config = dict(
    tokenizer='char',
    head_dim=32,
    bias='none',
    qk_norm=False,
    slots_per_expert=2,
    layers=12,
    positions='sincos',
    momentum=0.95,
    nesterov=False,
    orthogonalizer='polar_express',
    gradient_centralization=True,
    batch_size=256,
    epochs=67.8,
    lr_schedule='wsd',
    adamw_weight_decay_other_params=0.01,
)
Rows from block 5 of a small CTC audio transcriber, named by matrix and row number. Rows with one number within an expert belong to one neuron, the router's apart. Each number is 128 + 32 x the weight over its row's rms, rounded and kept within 0 to 255. All counts start at 0. Numbers have three digits each.
Before each expert's rows are labels from the 100 clips, of 14848, where the router gives the expert most weight on average: "loudest band" is the band of the loudest frequency at the time of the peak. Only what is clearly more common there than usual is listed. The data: short read English sentences (LibriTTS-R).
# router: slot weights (model.blocks.5.mlp.router.weight, 16x128, trained with AdamW), inputs 0-63
# up: expert up (model.blocks.5.mlp.up, 8x128x128), inputs 0-63
# down: expert down (model.blocks.5.mlp.down, 8x128x128, transposed), outputs 0-63

# expert 1
loudest band: 250 to 500 Hz
router.2:140166169158142116122140146151128083142127093165135133105140059136104157093120152116152123139157162142138105147119131140092106121112147115177171145109147148171134131106134140170085113130129149
router.3:069133123122167126151123136106112114095126129126131121184125173117164135125152093128142147161172165180128107126123047078149081199131136184164165103081080113202118101112104130191173088110105171
up.3:106121108070124138128155132172108145141153112160123067137095096140169147169145121114085147163144091123130084157125115120108156120177153115088167084076111140122143172165114145129145236144131111
down.3:120125154080175120179146161149054174137130117073118102130112170173082087055118151129089115110196164114144146126117123124183125145075117095169169109100127139122107145139112136148127091143105079
up.4:061085054112156116094164186101113144114110153131176075151167148126113154098122097133131096138183144179100074061174153146128140150117130129102142143142191070149212161138189135112127212157051100
down.4:178173148101138202101134091108123082129132143151084144167138164172094151171190160061095098129065116093135069106102107125100135165153118143190111161128130109099058184118123141143141074124208035
up.5:141139129151128125157151172125133104063107141093117174125165094142095106125096166121186122100097176133172126112067139113075090112163156160051134208174156126129147161157103105080105117100106153
down.5:159124156098064131183104127141120059192154102096120051151075169070144143124148152197112135130127082133093134125105141157155149136083129128109149098124109173150168120100149136086118161174216112
up.6:133150087059112150116130133154200130092049122165155119138063081119170134145135135120156150127103118063163118160133155119148109134143102158184096093078151142124118085082155123083137152180149189
down.6:144138129085110126178107101154102135138148159077120073127112128102138151113138197092195129152157106114078137115155070129139137108141197125114131157092154191120106114125157117171153186071108115
up.7:116086129142109123121201108103126129131167137118060170145150158156203116119115153115152171115082133153125120148144156138087124131192082118091147175114135086130089117131118189098114110133105124
down.7:111106126102148121148055118145095131088107117113096141113123134089148093131148118104130130117126137204086103134157163092161137151097156119178120134075076128209175176140153061043131065118177131
up.8:149135146117194162180129152081128172079046100212130096086141137118148082123129154130124130093145120147139141117049131149107108090132113066195056123113103119114163081130102177117133097108125176
down.8:117096125184145136092213135129143135140099158142104179142112070129121087100175133140153153147143127161049162152169143091111128177122120119146091095076148138076153126141102087152099130135150155
up.9:183169144135089137138100105100151153148120135089082143128131111077112109098094090126055106134109156132114180160111119122128109126110169099106053125110125064192151127173122126132125184147083187
down.9:092120105154076125141158161142162139180133148158161130107108177165102115142153109122130112159137181149118128120097063142249165102088140095169088103120122084138118124133148156110147113138108082
up.10:102126118083157156133121078165155119101160118122133109133098099104045095170162160152137145128064153136091188126155117084189121115107153102127149111153115106114149100123147114134120194086137151
down.10:144113121140128117119117156097152101158112139113129161125171129109132148093148114158103091110069151066107156160131169143097119139121193100107157113140062174122125184121155118129120083180130175
up.11:104095177100128160121161170147144075131094147056113176101157186104153163057167106075140134162073133135148145148078094172170108147153153152142133177199109094147142165109141095133116152095174098
down.11:126144078171138104143093179092119165123180142137124120090115161109151090128065140128134094126100187154155142180164084163112121137047169042111185177116114133116128116083143157095083128092128132
up.12:149131082156099088096121130144144078069190085120125131181163183126092084163112172172152126115064110089106109143079152096190096082190113130141136128120164156122088137123128088144111127087166141
down.12:079137155113203167132147191108117126134106135130164134117111128143127135154124058121087128134166143085096130100129120125131119098136062162111148146093153163164138137136134208134086086104074122
up.13:161075130142142140141181176133153133132142190098172130131111204151163144116113123084136076128081135149172124149121129155149115133071080144111163123151172115146155127181112129073133057089180187
down.13:110160197173145130097095113132064127139169099118103102117146079172148126124201169136104081130157148181130173123153098102161103109158130161118094085149083131187107079101168127100139130171122081
up.14:129154109115110090111083111155089127125159145061094094136169138092096087134144135103097139127106144140148165134170144135146158107149164131135207138152099129131116129068125162169154171113051131
down.14:148092146145097171202157140160141157134121106156108103076110091088127131108133129117151143134122141167107166117119140106114101130113093077085111138150165114150098097118157132175104059099127082
up.15:085114100118108172148115130092109199099131150095188093126085137134176193172133123177107071127112122166095187114149104155142181133128106099111131189129158174091159118189155139117119132158126130
down.15:107179179156099093116157126117177101119125127119105213097145145148147085136099117128135116108124147108143168110125204128109150090125124146109114043126107105131060062153113113163118136136134187
up.16:097149166087147089091151096109157094131110137095153170128096132087159167119095103159191151075162130170095110185101201100109152152142158118112120099175142116140161179154086123146123058132170112
down.16:157095085070164127122159123160135108118102049166112149139161124173081106117135101106115142159103142150109158070202178175124127113129155121106164155176135155153142099176134118110110144157110143
up.17:155165120047103128088124130097127149156106108121168172102156151153177106120145176133124117152095132157104093149115084108121179147181122150121090148114104124103147129097102127103150148106094124
down.17:085151088188133130126085133128118070099144138118126113170125149141121123152140161147126188109098105131142074089221154114060113168135145153179118106120114105150126123145142176161114124106177146
up.18:144148048097100104105104118090149163167169239117062159122128148129157090112138123124110103100141145148109169167108131089053110120158118154107118179147178090132131092139145079145115160117120111
down.18:119078178128146120156112089145154082113133143194109107179155101136118147159121154150153076062141156177222097141099127122137137146125170100075117156088145159112125154131153190129191095097152135
up.19:131079182182071140114139133107101125157112099164107135175096136118120097091142167182134149135114102153096135127039054106124143170071103127101168088128144136098126200150099098125143149110120098
down.19:114140127112129164077129097151113118150169154163127129117145109111147094100120064094151101135213124109134067159129144142137025117210108146138077120077107156167081131175106165114147075125149137
up.20:205143144129134136164070176136162143139114114107088101192165130188156128150119101077148182157099142117131156128126123192056121100126119160141107154183103122132140119125153098176123158170186122
down.20:147124088115113152131129130164105145130120111153159147094083105129121126147080161121130083152216106166162122157143089056189099136109094116111147071122175202160192099079140099070101101088093132

# expert 2
loudest band: 250 to 500 Hz; 500 to 1000 Hz
router.4:158155135147143074156115139127123113108086113125103113137122093145105158109200143162144111118154115117133111119154167095151157099120143091115144109107163151126183151092155155114154104166137148
router.5:123157042130150123134112106148099133182171103135185195092125108122120093168147151171105090068113138086170088138173129119113086109160060129160096139129150156181124096176112070127158115101131149
up.3:113151107206146110135113114095118177167095191136140100171086094092178118142199114114142120151040159127114117161161124121126146165158190163097158119126116104079125143093157116146153120138071153
down.3:122135154085119118113142183149129115118125108139149144049181162111098149137097118073129101134158123120116151141121135103092131142107106161198108181118122059094124146062176116135140154064081191
up.4:111084074164074154154091122190118164073173095078067133161138083138155195147169194100126159069155141145111107169101133100172162108101110137146146099188133136104113126128102127206164106119129107
down.4:075157116143124030145088057194166135150087100152090170110153060107078079130146180134101155149159161127128089119091142079127150123115088138137083104085129143121159151113082113162081192121146177
up.5:166118107168106168196090167093125099193102145147076144127098090133150129122127148155080129139125125081115103122123145168057085115130150153153170125137110106147145127126151149127129107156121117
down.5:096134153138170125143196113132166124080122170206090096116110106150132096143164114112171116112107079076109122102156133117175171134119112115171082165108153143138236130150120102130159174103114113
up.6:103122099103086120163173143090113123104134187110107160063110131092138131107170103141119148155147129122075126175134182077122138113152115088102178123169127122036125133163172175101140151156177066
down.6:147014112099168083101151117085164081154135184150183126140094124087149146143154121165114118188103122142125153159122138124111141080142164174166148139119096119176119129122089121107147120114105151
up.7:165136158139149105110140097127129141153155088092112098149142135172170200176132104093110113080120086079127182090147109125116181158120138161134167147168135138110073136102145149169139112089143042
down.7:137184157079151137128075143149102132103101143112147148174155155087120129124132120161072123092184160122167120204139151089160139104144080117164112082105083126110139146115052151128059091188125150
up.8:173137149040119122146141103147084131166115179118139125065152101178129161146097163101120118168086089158145194099134151087124118115107129115140107131126196122053093074169084105129146076136139108
down.8:075175145170124091140157133099141112110106166141099146150098113156192134079129103122076074110117113085088080122152123152104151102115103161141131092088110180131142125063149163162091123093125137
up.9:107093129158145054121165149172131177126102115125100142079123215164141136169151167121125123107093168120136164073153119120137109075184121164136122102193142126074130165126140126156108135091204108
down.9:153128152128128172095156117168127151206175144070107134152151119107168066137090072174128123171140114173124129141084115163137140109077159147087151157116040116105109105197179148142081170166088080
up.10:189129114131146155191098100072133136127122139120115078072147151149124116124156138175108088136135127106093156083075181200171097185085131166170157078096121169129118123140142079097095133115158076
down.10:109064171097147153116176082142112088138116163055157082142094128130133171103121135097094151097139131099111117161160099089136097133146122114059104157125212146099104116096121189173205075114185129
up.11:106074097116133144130185136112141104162098109083134140108119064147134053153138187116150114120129149145101172211160071112069089132147087147135160152134164131128104157097166115170124156130065180
down.11:149131174097109147104128105075149085114173140118067168145174143154120156087104065201138144107119108093129082153086103130120158172170057131149090137211118147108151092123126148114118118147128101
up.12:110162076122189124153158152129123115124169095114167110126152104131146135148056118153136092156124126112098128161071099132142134157122159070151081099131176068126144198119135104100098113075111154
down.12:092090137130108138148076115155124118089132110113171164144130132123120172079188095131120157116127179160159148142122139147169091107151124193167173171153144142085057149145180098094194131148165134
up.13:108156106167155185103112101081140077152146181142096073102129105149102075220092168069149153110123148123112159152135141118153139087118146109109116135143077107149136075161149100222096180132157102
down.13:086136088120110064133065140173101150117058143092170152104094143148168142089125062098185188151119125113169110095142164179113156143132136148103113147148125111119120108114099203083110150167071122
up.14:118089113104083107137134112093141135133124128126134110129121050134110105092189052150198176119101131152132149094129133127094144130150193136089097146091166068141145106108164166079139095127139109
down.14:142075113176152172193116139158163179097135094151128141162126130093137116068165102141187097118153131168102018124185164063115142170149103120133153172170090166115101120123115148133137101176109189
up.15:149145143159066108057092152101109118141125165084060150096160180174063123127107088173159106156110115196115079127160142072141137174156152119128123112106119121169160106161116154131129108127133119
down.15:122155112109153102153150088186094153128129110124148068097115138135140156140101134105109098054182163113101092174140108071184139086112120088091135097197137151108156154104104085179148127149194152
up.16:179148150143134075098161095109126107151179167125156130154107135123095074123151163132127100143130132134175070220115160116131115158112077149118097148182200148111155128129156159135161150088112140
down.16:156130145129191116108120181125096091127131156144144143176124146110142165107149083156137195072132136132137179089120133099109147095113106112154146133153100118166095127121146113192129099158105095
up.17:088154141129154125072104068126119068144130180117097102054129107099151142124137159090124093140161135137131129133174118111209132122115159084045128062141142134134169127201154115159125094082131130
down.17:193135123113126128099105159077156144127153139100119135160106120142095103133156166147190119071136103071183161095109097133135126127138125093125086162134100093116128115093141129162101091135153074
up.18:124131162084173101127115103164153127181136165085135182135142094114166108118180159092165147082184116078075087169112106098170143146117176116129118097179125127144115137125149163133092079119098114
down.18:076178125191132119176106142153131137182099066130098130070114126116113132137114163054116070137140155152171141140130111129139158151136140163107085071182101161144126145136201074127125187109140087
up.19:179106176151093101151091162084153152143132153111157131158120090108128179128111054134116153156095106115137178195134103110154119058162130145099147163101129079106111140123169074118171142107076129
down.19:071124123112120138132183092135119170165089061121086139079129121181146110155180154148149113110164155077137106184142121123149102147067123129129070166112112152092090064145110119100099153164144110
up.20:101162100154117097157122094114164237172124119123085112124208097119169063109099126090064180123174086106129191137101105142128153098156103138128127100123156184117179104135103168153137155079154133
down.20:164145135107149076129152103146142120138131149127199098153170174156093130069166189182156114157202147115095092149143142170097104131180148146143079129132148107146046153117097148162075155133128143

# expert 3
loudest band: 250 to 500 Hz
router.6:124107144104143090074114144148167093139130088149152133090091159124102127188122105130141162106147126167138165126152120132138136154042092148148137082121141137160119101162089137133160134174062111
router.7:179193148104099181122171133119129194137095127159167130118193119098133180151119121120138104132165188117116144111106134086136133119116159134131116074135116123174106092107062122103152120112171156
up.3:140163136102150176095095169115153105096101121181150047088102203111075138090131173099168108168131135114098114093093118150102097106148136098127118170081159130146102167155177156115145134152122171
down.3:089121112137090082185135136153119112124120087102137125151164089167135102089062095106112099111123142100155174151167171138172139098147109161147169140166148150178177109116143136153110087101086123
up.4:112152131115108075113134167158122109148168169130097148112120151129145103119066144179087073103119099143137124166187071135139114127138057117116192115093185150105149085121133139097101144117163149
down.4:116100163146113169116110114157203070113139117144107112103119100067177077137148092108157059120126113179101190153104113134114157187122087110121143056159133129117093136124128138094109155119138125
up.5:084110191175060110146122080106067110068079121108138142143200177100116171107125163186131106149124083114188105125106203114139119177108140108102102134161135136188083122127109089086136126150125185
down.5:147149159146126148105085206141144103161140092166068062115109115138097077098128115052133099131150072095112139155107100067103190127150082069075095112133135102082130080139175148111121166127151154
up.6:127146126175133100166100121154124157122165097145145146169093099123122145057127108186147134138125122155078129118099185098177110139120081175082195125192142121126149069136111116098099098129118165
down.6:188103136106128162112147104095094146135116155139104105131104144164124088151069204133094095135105094151115131196129115134154185091113170133158146126152176168148163157127151083108158113089094106
up.7:115051110098127145141098087125099161095166128166153134187133143161114154125117178096094116158068143181159108106150087137097114065148145142195116136179098149123131148116164119051091204081134152
down.7:067168133134151114097151094131119147176087073143160096166091149105168168127141131129152091123140118096157157145126113108144153139093111136087174095078132067131061135101150127136154080162110125
up.8:162095179159089125159132093084113185079141073143108161144120086132080108165147108148144153113065125142165111121087138064136137131120166109110111159133110171105165193138097121110071140072116107
down.8:083178132116152127160109071161126128111090103153129130145155104105125145152093106113133127127186206103160139137081121183140113121141118101122155165162156103124120155121110106162143160095125083
up.9:182088118132067105106119172102093109103104185121128144112137070118140177113061115141151131100089102119099119174114133130127111183163140083155088162161097155130171166128120168072124134154139165
down.9:131120172129100151123113165118116104096091175098100190103126132129157143053097073106106105133117105074170148120051132125101179132146142132124114104156176061163101131119152100179113096107120149
up.10:071149074109115152112139186154065138132136150073107163118146096154087102122146130088136108119093138153150161143153162156149125063176145114150116086187113089160113134087087138114112165100123151
down.10:072133157142120057087117149117095149102086140112109097156135128157049121129118115197120111172120108137079096098164131110158151120103116134063162135149135113146063168093195075075149094102120155
up.11:125130079142100140141136104130208130117093104164221145108198131090172055162105143128139103152108145083144157143081156114166169093180136120149093126104148104091096063144091144140150164114124109
down.11:105165088106156122165131174143142126088193118117136075163071135149102122127074140129151156086111090094068040126099099141087089141093148204089127110147101066155199160087121127119134150152152103
up.12:146178100136083193131079101116157082129096112105101124169125123148165101107157152099130119148097073120131100093184183156147141052112156174108123139091164184139134160114135130128107205145117179
down.12:109117140054169049038086120118106215083147081135155187107149137116151122110123086131089054120136143136153197181136115126125133173136091093090082118145068118142122108122089105137170169120127057
up.13:104104101087148158178188150136162144134178120144081103185139173141127178127157188096019151137098164059102139148138079129180121127143137115100116130123132088132170078145096109107148115112093113
down.13:136133132146114087088105089071146109088099100100135107123150103144156131143164130133139131114156154076159098094139146236162142127184136177136135155139170141123129167182148154220171116117107129
up.14:176180158174145139192075147115145145164132101071148137076105086138123070146094124132201071146122113102070194136126128131089122162129152065135114138073114082177119113127109153111120131148077117
down.14:145089129077147155159175160121132160183133151182146145076177166151102071134125087151106139145146130156147132187174125071156115107144086129094144035088185144063187156101126088100177153081097114
up.15:143129154092124068147120173077192121119149097117151115083118119109141133114157102107135163137115142141124160199173112106168174187184044116176128124111203126138116170138162139139114109116098103
down.15:095140160181185125120141108129075126128110111130159132171117159103139116175146166169090173121191105090196101119178112148164141117089141153074172147108134079169155095112195121088105144167121205
up.16:137166128085089092101123050118146154115183166143145130127121159166153197136102101180096165164121120102165139109113112131070160119118102067153144115163125108107094142163149148115131216131161153
down.16:079084149166135150127144119147145184158119085044160107118181107161118132129117149147119111184200132148158126113127085112166083201125153222136135148136118139144148114118164185055117106123145187
up.17:104138099167142178138151092152106195151125126084103078111167074100102185159121141122131137112168093127142130114098085152137099166077173102148105140131147190097082076098157097100180108136200101
down.17:065111095095068112075138176106157078129119144160162100082146128121125134166162107171169135159117181131098122142127067137085134137111063145085062129153101088122124104140052140128113181096107112
up.18:193113100157092156140127149167141092116060111070144189140118122127161139115064118102151145127091105124096111083161122196123093154218139077157085143122134163049138118123122089120140082140125077
down.18:095164053074156076105092133143118177128129087140143166124088110128106090131152111158068129146122133116154159091107090164189178133130041148097147142178134115140113162170137116085146139145162158
up.19:122163141099114147199134152108117101159121135156146109125116141119164137148136151100065072134153137140183194112152181089150131159079155056115138117174146116104130134145213114110059164162109151
down.19:143126097122127131165132118136130135116162101141120149081047050157150079169078201135112100171117130041153158140145150087183116178116109186111146168086078136133148175160112035116087158144120132
up.20:124148171123134115125105131106163129160123139147118145116103108140166117155111135103137123123121156131139160056124077146109175186114109165173141130152064175129178091126111169171080073127171176
down.20:104063115137128173153132104112119170161115164127152154166108138109120147100140130090162099096114116172094090136116127144155178101069153134123127126047129073096116104156152095095136130114066161

# expert 6
loudest band: 2000 to 4000 Hz; 4000 to 8000 Hz
router.12:117149092177164108199165157130165098094122147120125096159161185190125127167088173138147087111091146157086121138168140153156160136106114120147159102121098115092171129136059131168081106074164160
router.13:115183121150170132130192121067098142097108117115142080150153131127087107131116150081114159188115127136129170129074137083168079131095189180081092133144154092163164134098163112153172075095095148
up.3:098030146113129114111149117118170134143069164146170090174147048159081169165092079073109149132134128150106188154096149094109137089185149134175087135142122105146078139127134093064156110116104045
down.3:103110111135132095104131097183085126150165171094075094157077143113073099134163110112171139190130106095133158102151191153139108158117111147150109144101142102115155118115145131183099112087114169
up.4:072090102097116144155129174109146138122089145161129129137074107174197131088140084056178131125071124187104153182128146113156170139128102093154116121132164130055186152125137101086177138165129089
down.4:119140112151154112112041192120141112145157110185104131159147119100105123161152129088107150121134143133131103067103150154164095135183154164116112121115070101139071126132134112160153183134158170
up.5:067156150114163101093176128070104154097116095118145150131107117160133142070135107084137161177140122167130138087108076095074146136139140161142134117149203098079146163124152101077123082107197100
down.5:191106145178146168160086148122138123177139141153120165103134094117138108135132185076125101116139119148058069133125145085176166113119134134098122119179136139165117131149126160075173093094102109
up.6:123159219096098147124085146089167193136127147135157087176201099113141144103129167136112177088123137133086132162093129166139127139131193100108113060078129142122114049145106111124043131145187133
down.6:112135133209105130073123136123121099136143119114111167076100166183122079166139133132085075088153167167201137076113107115097104151116151086157145146131157225120137167142156134184136106159094100
up.7:186154115124063165149099132158152129141078126137169113181099134104131103219092137139079113132134165087096093088092146144130144127199107064102097144120158119110105120145161136142137081135146096
down.7:142127159149095154096127083155125126092156129152086140145132114106106118129171063127193175106077146211111087163112110174137131106054132148108156182122090136177167109086128115152118098089097173
up.8:141168142131162095075093131151146143044166121113128118149141060127107150121080170138102153070149185095072101134175116102102124168117139134126103127084116129125101168149151126139086136119124195
down.8:127156103123108184130124125065112129177067104112131181133125116159125142122126122150058119165121143148243191136100190183113167160142126096141176170146163123095118157116147130141090127073114039
up.9:145125116107188189144139119079119077130089133160131149147139147111085138157162086087106145084182056155132144108160144119130079123096127163141168122121168109055141123122088075156146167101104098
down.9:091184091116136178087148169145101125092107134178043082123187158095130166121102162151139108110084127091119155114157094083113104118133123142127117151061073125067113102137121088185108105157141198
up.10:178126137122122192090161123132101214141124101138106150063101100135135166148138124203133088105146136119135176138113154072132117120133135117142129142141109161156101104147142113153160181145178145
down.10:122122141145166148097170125117186121156183137115150139143192169100189104096134129092102193093100093165070115076141131074117119144057106134080093126129115089135096136157119100139080071124105118
up.11:063137134166192128150132107098153057163150134174073158155135165104106219101110136147069160143145139119045163157112103109237125068134154112145139109112139137155127137103090154154111086102110083
down.11:137087096148053122142138125123130172122125177140128122119171143195140105146092124074121118134091080163134125098148185142092119155138118153030113139164165099120096143111109133084106189147144207
up.12:090127131110143114079160094150087150102156139154176126195086149144168077158128058079159073149139166142098090131125167092090133134170100152080129056183141183170155215099115118130125096132068170
down.12:174140139114155120070172122111118118093102104112082145168134130129165172129139129132034121163093100131162230153083129132142112159098103169139062120092107154189111095167097149141108162148134135
up.13:107060108148131096110117169167171153154111084127091090087151140153174090148150085085114118097136160128105129156083180100155116091063114137180155168137133110142108163138097183080147095093168061
down.13:100165128107108202179151122134141106126134137078112083150107190102097137110084155215104105142134109084128160103211140139077135154103141138082094115125092160169152120148111063169153107163152175
up.14:142120147109140149140183094198127142106105135096134147127099076108104148141105184147137074146077179137105139066109086139098094165118116116152115148175151113087120098099106116106116137137046092
down.14:160086115160097158117059110047052114136120102125144163180129129126097162137174097152146186124142106128107122111133096083142181160112132083163126103103101217172141128087157126141151104159154140
up.15:122124129176115086102118151117206111097109127156137146133110086151067157130150067174085139184091174187167107106130153170127167100106132122143074111123170045056113060064096111109107128196106191
down.15:110126137091122216179142101114061168170171093199144124091102116132170101165140186094162124113139156104131142194123102136167114148099055146117199153140133119145133177159125171125144101147145123
up.16:111128129131108158152147167100146097155130135144142105152082138139076079179143188144113162159142104130103079136115151148137104137123120090091131127157177165095084110129102104132175062150119095
down.16:152108049162175100155161125153144147165101111099169115105067134137113095199098069120059088114115072081100084138108121162127108191131069098145182143093106150079086121155082126153115128176176129
up.17:103156086186155100154175132122109161052118120147126116117127115107200151124096104061080132186127117129126131147137125106120152098194142114143169108158124203085150131118150048070058102137110069
down.17:120095156173102171121091084130117186084123199174127076157160120071137089120123088114113178086069157171171078071149171105157122127077142100183116123124091144127110177065111114196133133114119121
up.18:120179127151093110164168122083138134138161113161113134103144093100089076099116052114149113154097174132185157156076127091159143085126129084148151091136131074186152159136092073132140085169111155
down.18:107159134116104124161112076145095196154145104153118134096148168140079138119137131151173092106178138171149095112139108090110123156166099078121140193178150133117166165101153096103165170041108099
up.19:178127134118152178154151161146174185070120067114154140115179103129143100092116115103171124110179171182150067127078070098162096080173123137151148098165090124131091145152215144158131149160121149
down.19:163108119164104126046137138112062086137157189100124099131117158153097168144169182135093125079181174145135152197149153091147107092111148141066117117175142103131161121173116178141132118134146080
up.20:122145123137179111193090069114122061094179120157135120103165143121183095126089069146120102142133062176195078140115152108156117134123127130134109145161148132065087171087136159093119138111084115
down.20:077120158143152122095100177070147155131155129150134125183118152106132176114127089110121146103101162105117103144164081143135167145113129123117141081086123071105066098164181111181102095135175094

# expert 0
loudest band: 500 to 1000 Hz; 1000 to 2000 Hz
router.0:088138115090116165125165115074142149146109070155095106167132134106193097132220101142143123118152095158148106162113089065143135118127158116170134174087181157173073154139152146083137166133076149
router.1:095147084156086122119163123133154092144139143179099090146089084140188070147200130145094120171142131127165094147144120104127147089091159089161120129114126133209077156117154139171139157100071151
up.3:156086143130137117109074165067144155120120119156101120137129143124132140150107160158069130092090129056189119092115138152096095139102126104103103155137155112111100114099097146179121190136143094
down.3:107157132091103136175136018165111137175152089095135166111109131103127103121107161060107123134120100155144107112159111136114081130126118060104117086072125121159160177099171182130096108083111107
up.4:189109168157114128105129153096106210127096163125149136113137109115180140159183138129147085109137172162117123093090118190155124093138119138144145136171163108092141102050091143069108170122107139
down.4:141103143129163116155179142123141156160100124128062121132102195104137140130067198118133128189114121103052163140083140132154094107176126085166153172122123151158104208138145112106138159163080119
up.5:140118113167188071152110118198133103119144176101175116138098097090123118147183141102063170082120118144110159132166109144141137184079095145154126149127124119115072114100119173086106107125134078
down.5:144172104123166176208150146134151161104150115104127131144122110127098157055078146133206213130133123125107086104104124113048169111188122137124137111137112138120201103163073118156149139137107130
up.6:147083092099094130078149142126124091136111171107119158182139126144148157115099075210122108154114116111099122116132160109086079171192108123110060125110090126149099108066141127117172130128096138
down.6:115163178154133214115080140161094166084141197135120127101110117127144143160150132061120162142119175073167106113089128080163153153061127153101173080113119155144113112150164129161165088160127095
up.7:110123168160164122084097151144078138137161128132085103074103137161071145077109172141123152112141092113122100082130071193097119154092146186119160062141169157160159115150126123179172126118133123
down.7:133095094166144133123134114130175109186090149171223140138197146141085123134192059201105174114158198137138151164161160072137122092124118121158185120144079060117105193108122143145143103168134129
up.8:112147106084132183174183106155134157072056138095190148133104111126031185167104070094086131140151149132129125169078044135180093130149130123134158156117100079112119145138134152123143153144126150
down.8:125102130112140147083125131092079165214104082163152084100087133131102162151138167101079086174167149092111168149188116058121102170112147141128165126163149113090149143103155102142125102143088105
up.9:125131101110146123178138121147147156075101159115159111085143094111141100165170183150154146090127213156150074093165055110179174116102138150140173141180105135149057118164101097149173103089115140
down.9:112154113121127139141141125142081078117117085148094107133167162129119113109159127133099115156133141110161213097045122123052117160128135155120098119159222156130091160111101106133110162109117208
up.10:109165119162126192152152121158095110098131130088131142147081040128090153177181118107122115152227122113130150150095098143093096097063152134115118128089204113076177136099150141043109128130095072
down.10:185152119157109154101133127135099158143124131183146101130070130119100137146079107118156148058136134104177091161175122110162151115130091102109170126089059155146112124143107145099152104065141141
up.11:137108141134120079182143118079136113173123162108076097098165156075116155186147105142095135062125132182145150152081084109187088150140070138190171105122093179125106084148103150105119138148109125
down.11:123111161174073132106120195176106158072116070140123113140103099159100150126072111117125109125118164116111120158176107117158134120122173140069072115127183144048156165121173134145108162051170125
up.12:095164135119128156145184115130104215161073099065122145176107146144116077088109165099128127100104098160119110156109162145113019111143112139069060132100172148143180167118159095213130119121033171
down.12:127097097132165104124085121065181129100136123079108122083103148092081143138111153107137140103088150185139100157100117087150093130120167062113123125153189171133124056167124168058134169132125137
up.13:102143130158073124129166187157132141149112131157157206108129143096107111098142158167126145148119070117103070136133133158135130124139113128086131071118103090124082126106142112094175135181117137
down.13:137126144124127123114158101114107132129117158101146086179111085164117090064110068132192151100149133132162114143105119100175157187094163149130110193085108150137147097122095138079096145103086138
up.14:112111172085154168144052082192100167169089145081132122141077108175128076170094141087086124133123150117152118147157147053119120147151199075135051136132122103036116158096190096145169149189159120
down.14:117144180169170094162077102107107134057174104078130118131100151133115070095082113077213155142086130130124057121113083162126136105072083171116070115184116134134101113138161079117100107140124041
up.15:115162153128102132096132165174096084143078076134135145094124104133099165160140157093122095137091140164172167079135158097108180170109115158134147119172142117124174095139149134093114085113075201
down.15:116096147169127104120064134091115116183093154176119117157127082125071081181150115112080094196126116116123144093166124112103162097149176133093108143161116117169071168112082145120153109162105133
up.16:128173144143091091146141112105194140096175110155090063149095071127086050146131191160068125116112137058163129171128141132115183117107135145118140098112187141176096157124151101177133122096153123
down.16:128165089120162094123164116131199106188157111179142134148150142128118110154156107107120107139092147091138115126064082088145130105042108171164063067137127091172123138104131160057075130103100160
up.17:214151152174100099129107065138095136131155166121151124147091128146145121160103100203094126098127117107143092103113083165070207156104155129129093144145099139163150208173110138153127092108110117
down.17:075151127098138160164115131167183058100157074157089125137121082134176157140136156137172147150128127123128149146132118174151144152110101099117164087103109090182129155091166188161155156183150167
up.18:109100161163144153088096160135106095096068129094099140111157198136117147098131178081124138118078139120150157174118114187083054147138138140165118149132099092121118164102128114198125132199130165
down.18:112098127152114155117199140086143142166077126163151142161105092122195122165138089093105074161151112143132058146111126068110092117160143160150155115132156134112173130145139118138123104107142113
up.19:073130111118138130079147158112092107154126142089148082167169107132125122081096122072118128100052131098157126103113188163124158108182029155078113117097088178121186139147128110141123157153167142
down.19:151127159123177218146131111109181161063143148143124122136152093089101085121121154127124099102140106117080121180080099114160130125110133143160170085149081121107064198129035134078139105145111121
up.20:113093105087137141136161162095147170097167097077085114140137140078119133198110135132093133116066165102171158138109085142149116132178112108140160143110063160097148181154141103169076094101125123
down.20:065144104118148106124169099061179124111148108117115100063101150122149105125140096147079134125109142103165102093123143126133142116086118118115170110073071176101126105166118089116100131155150118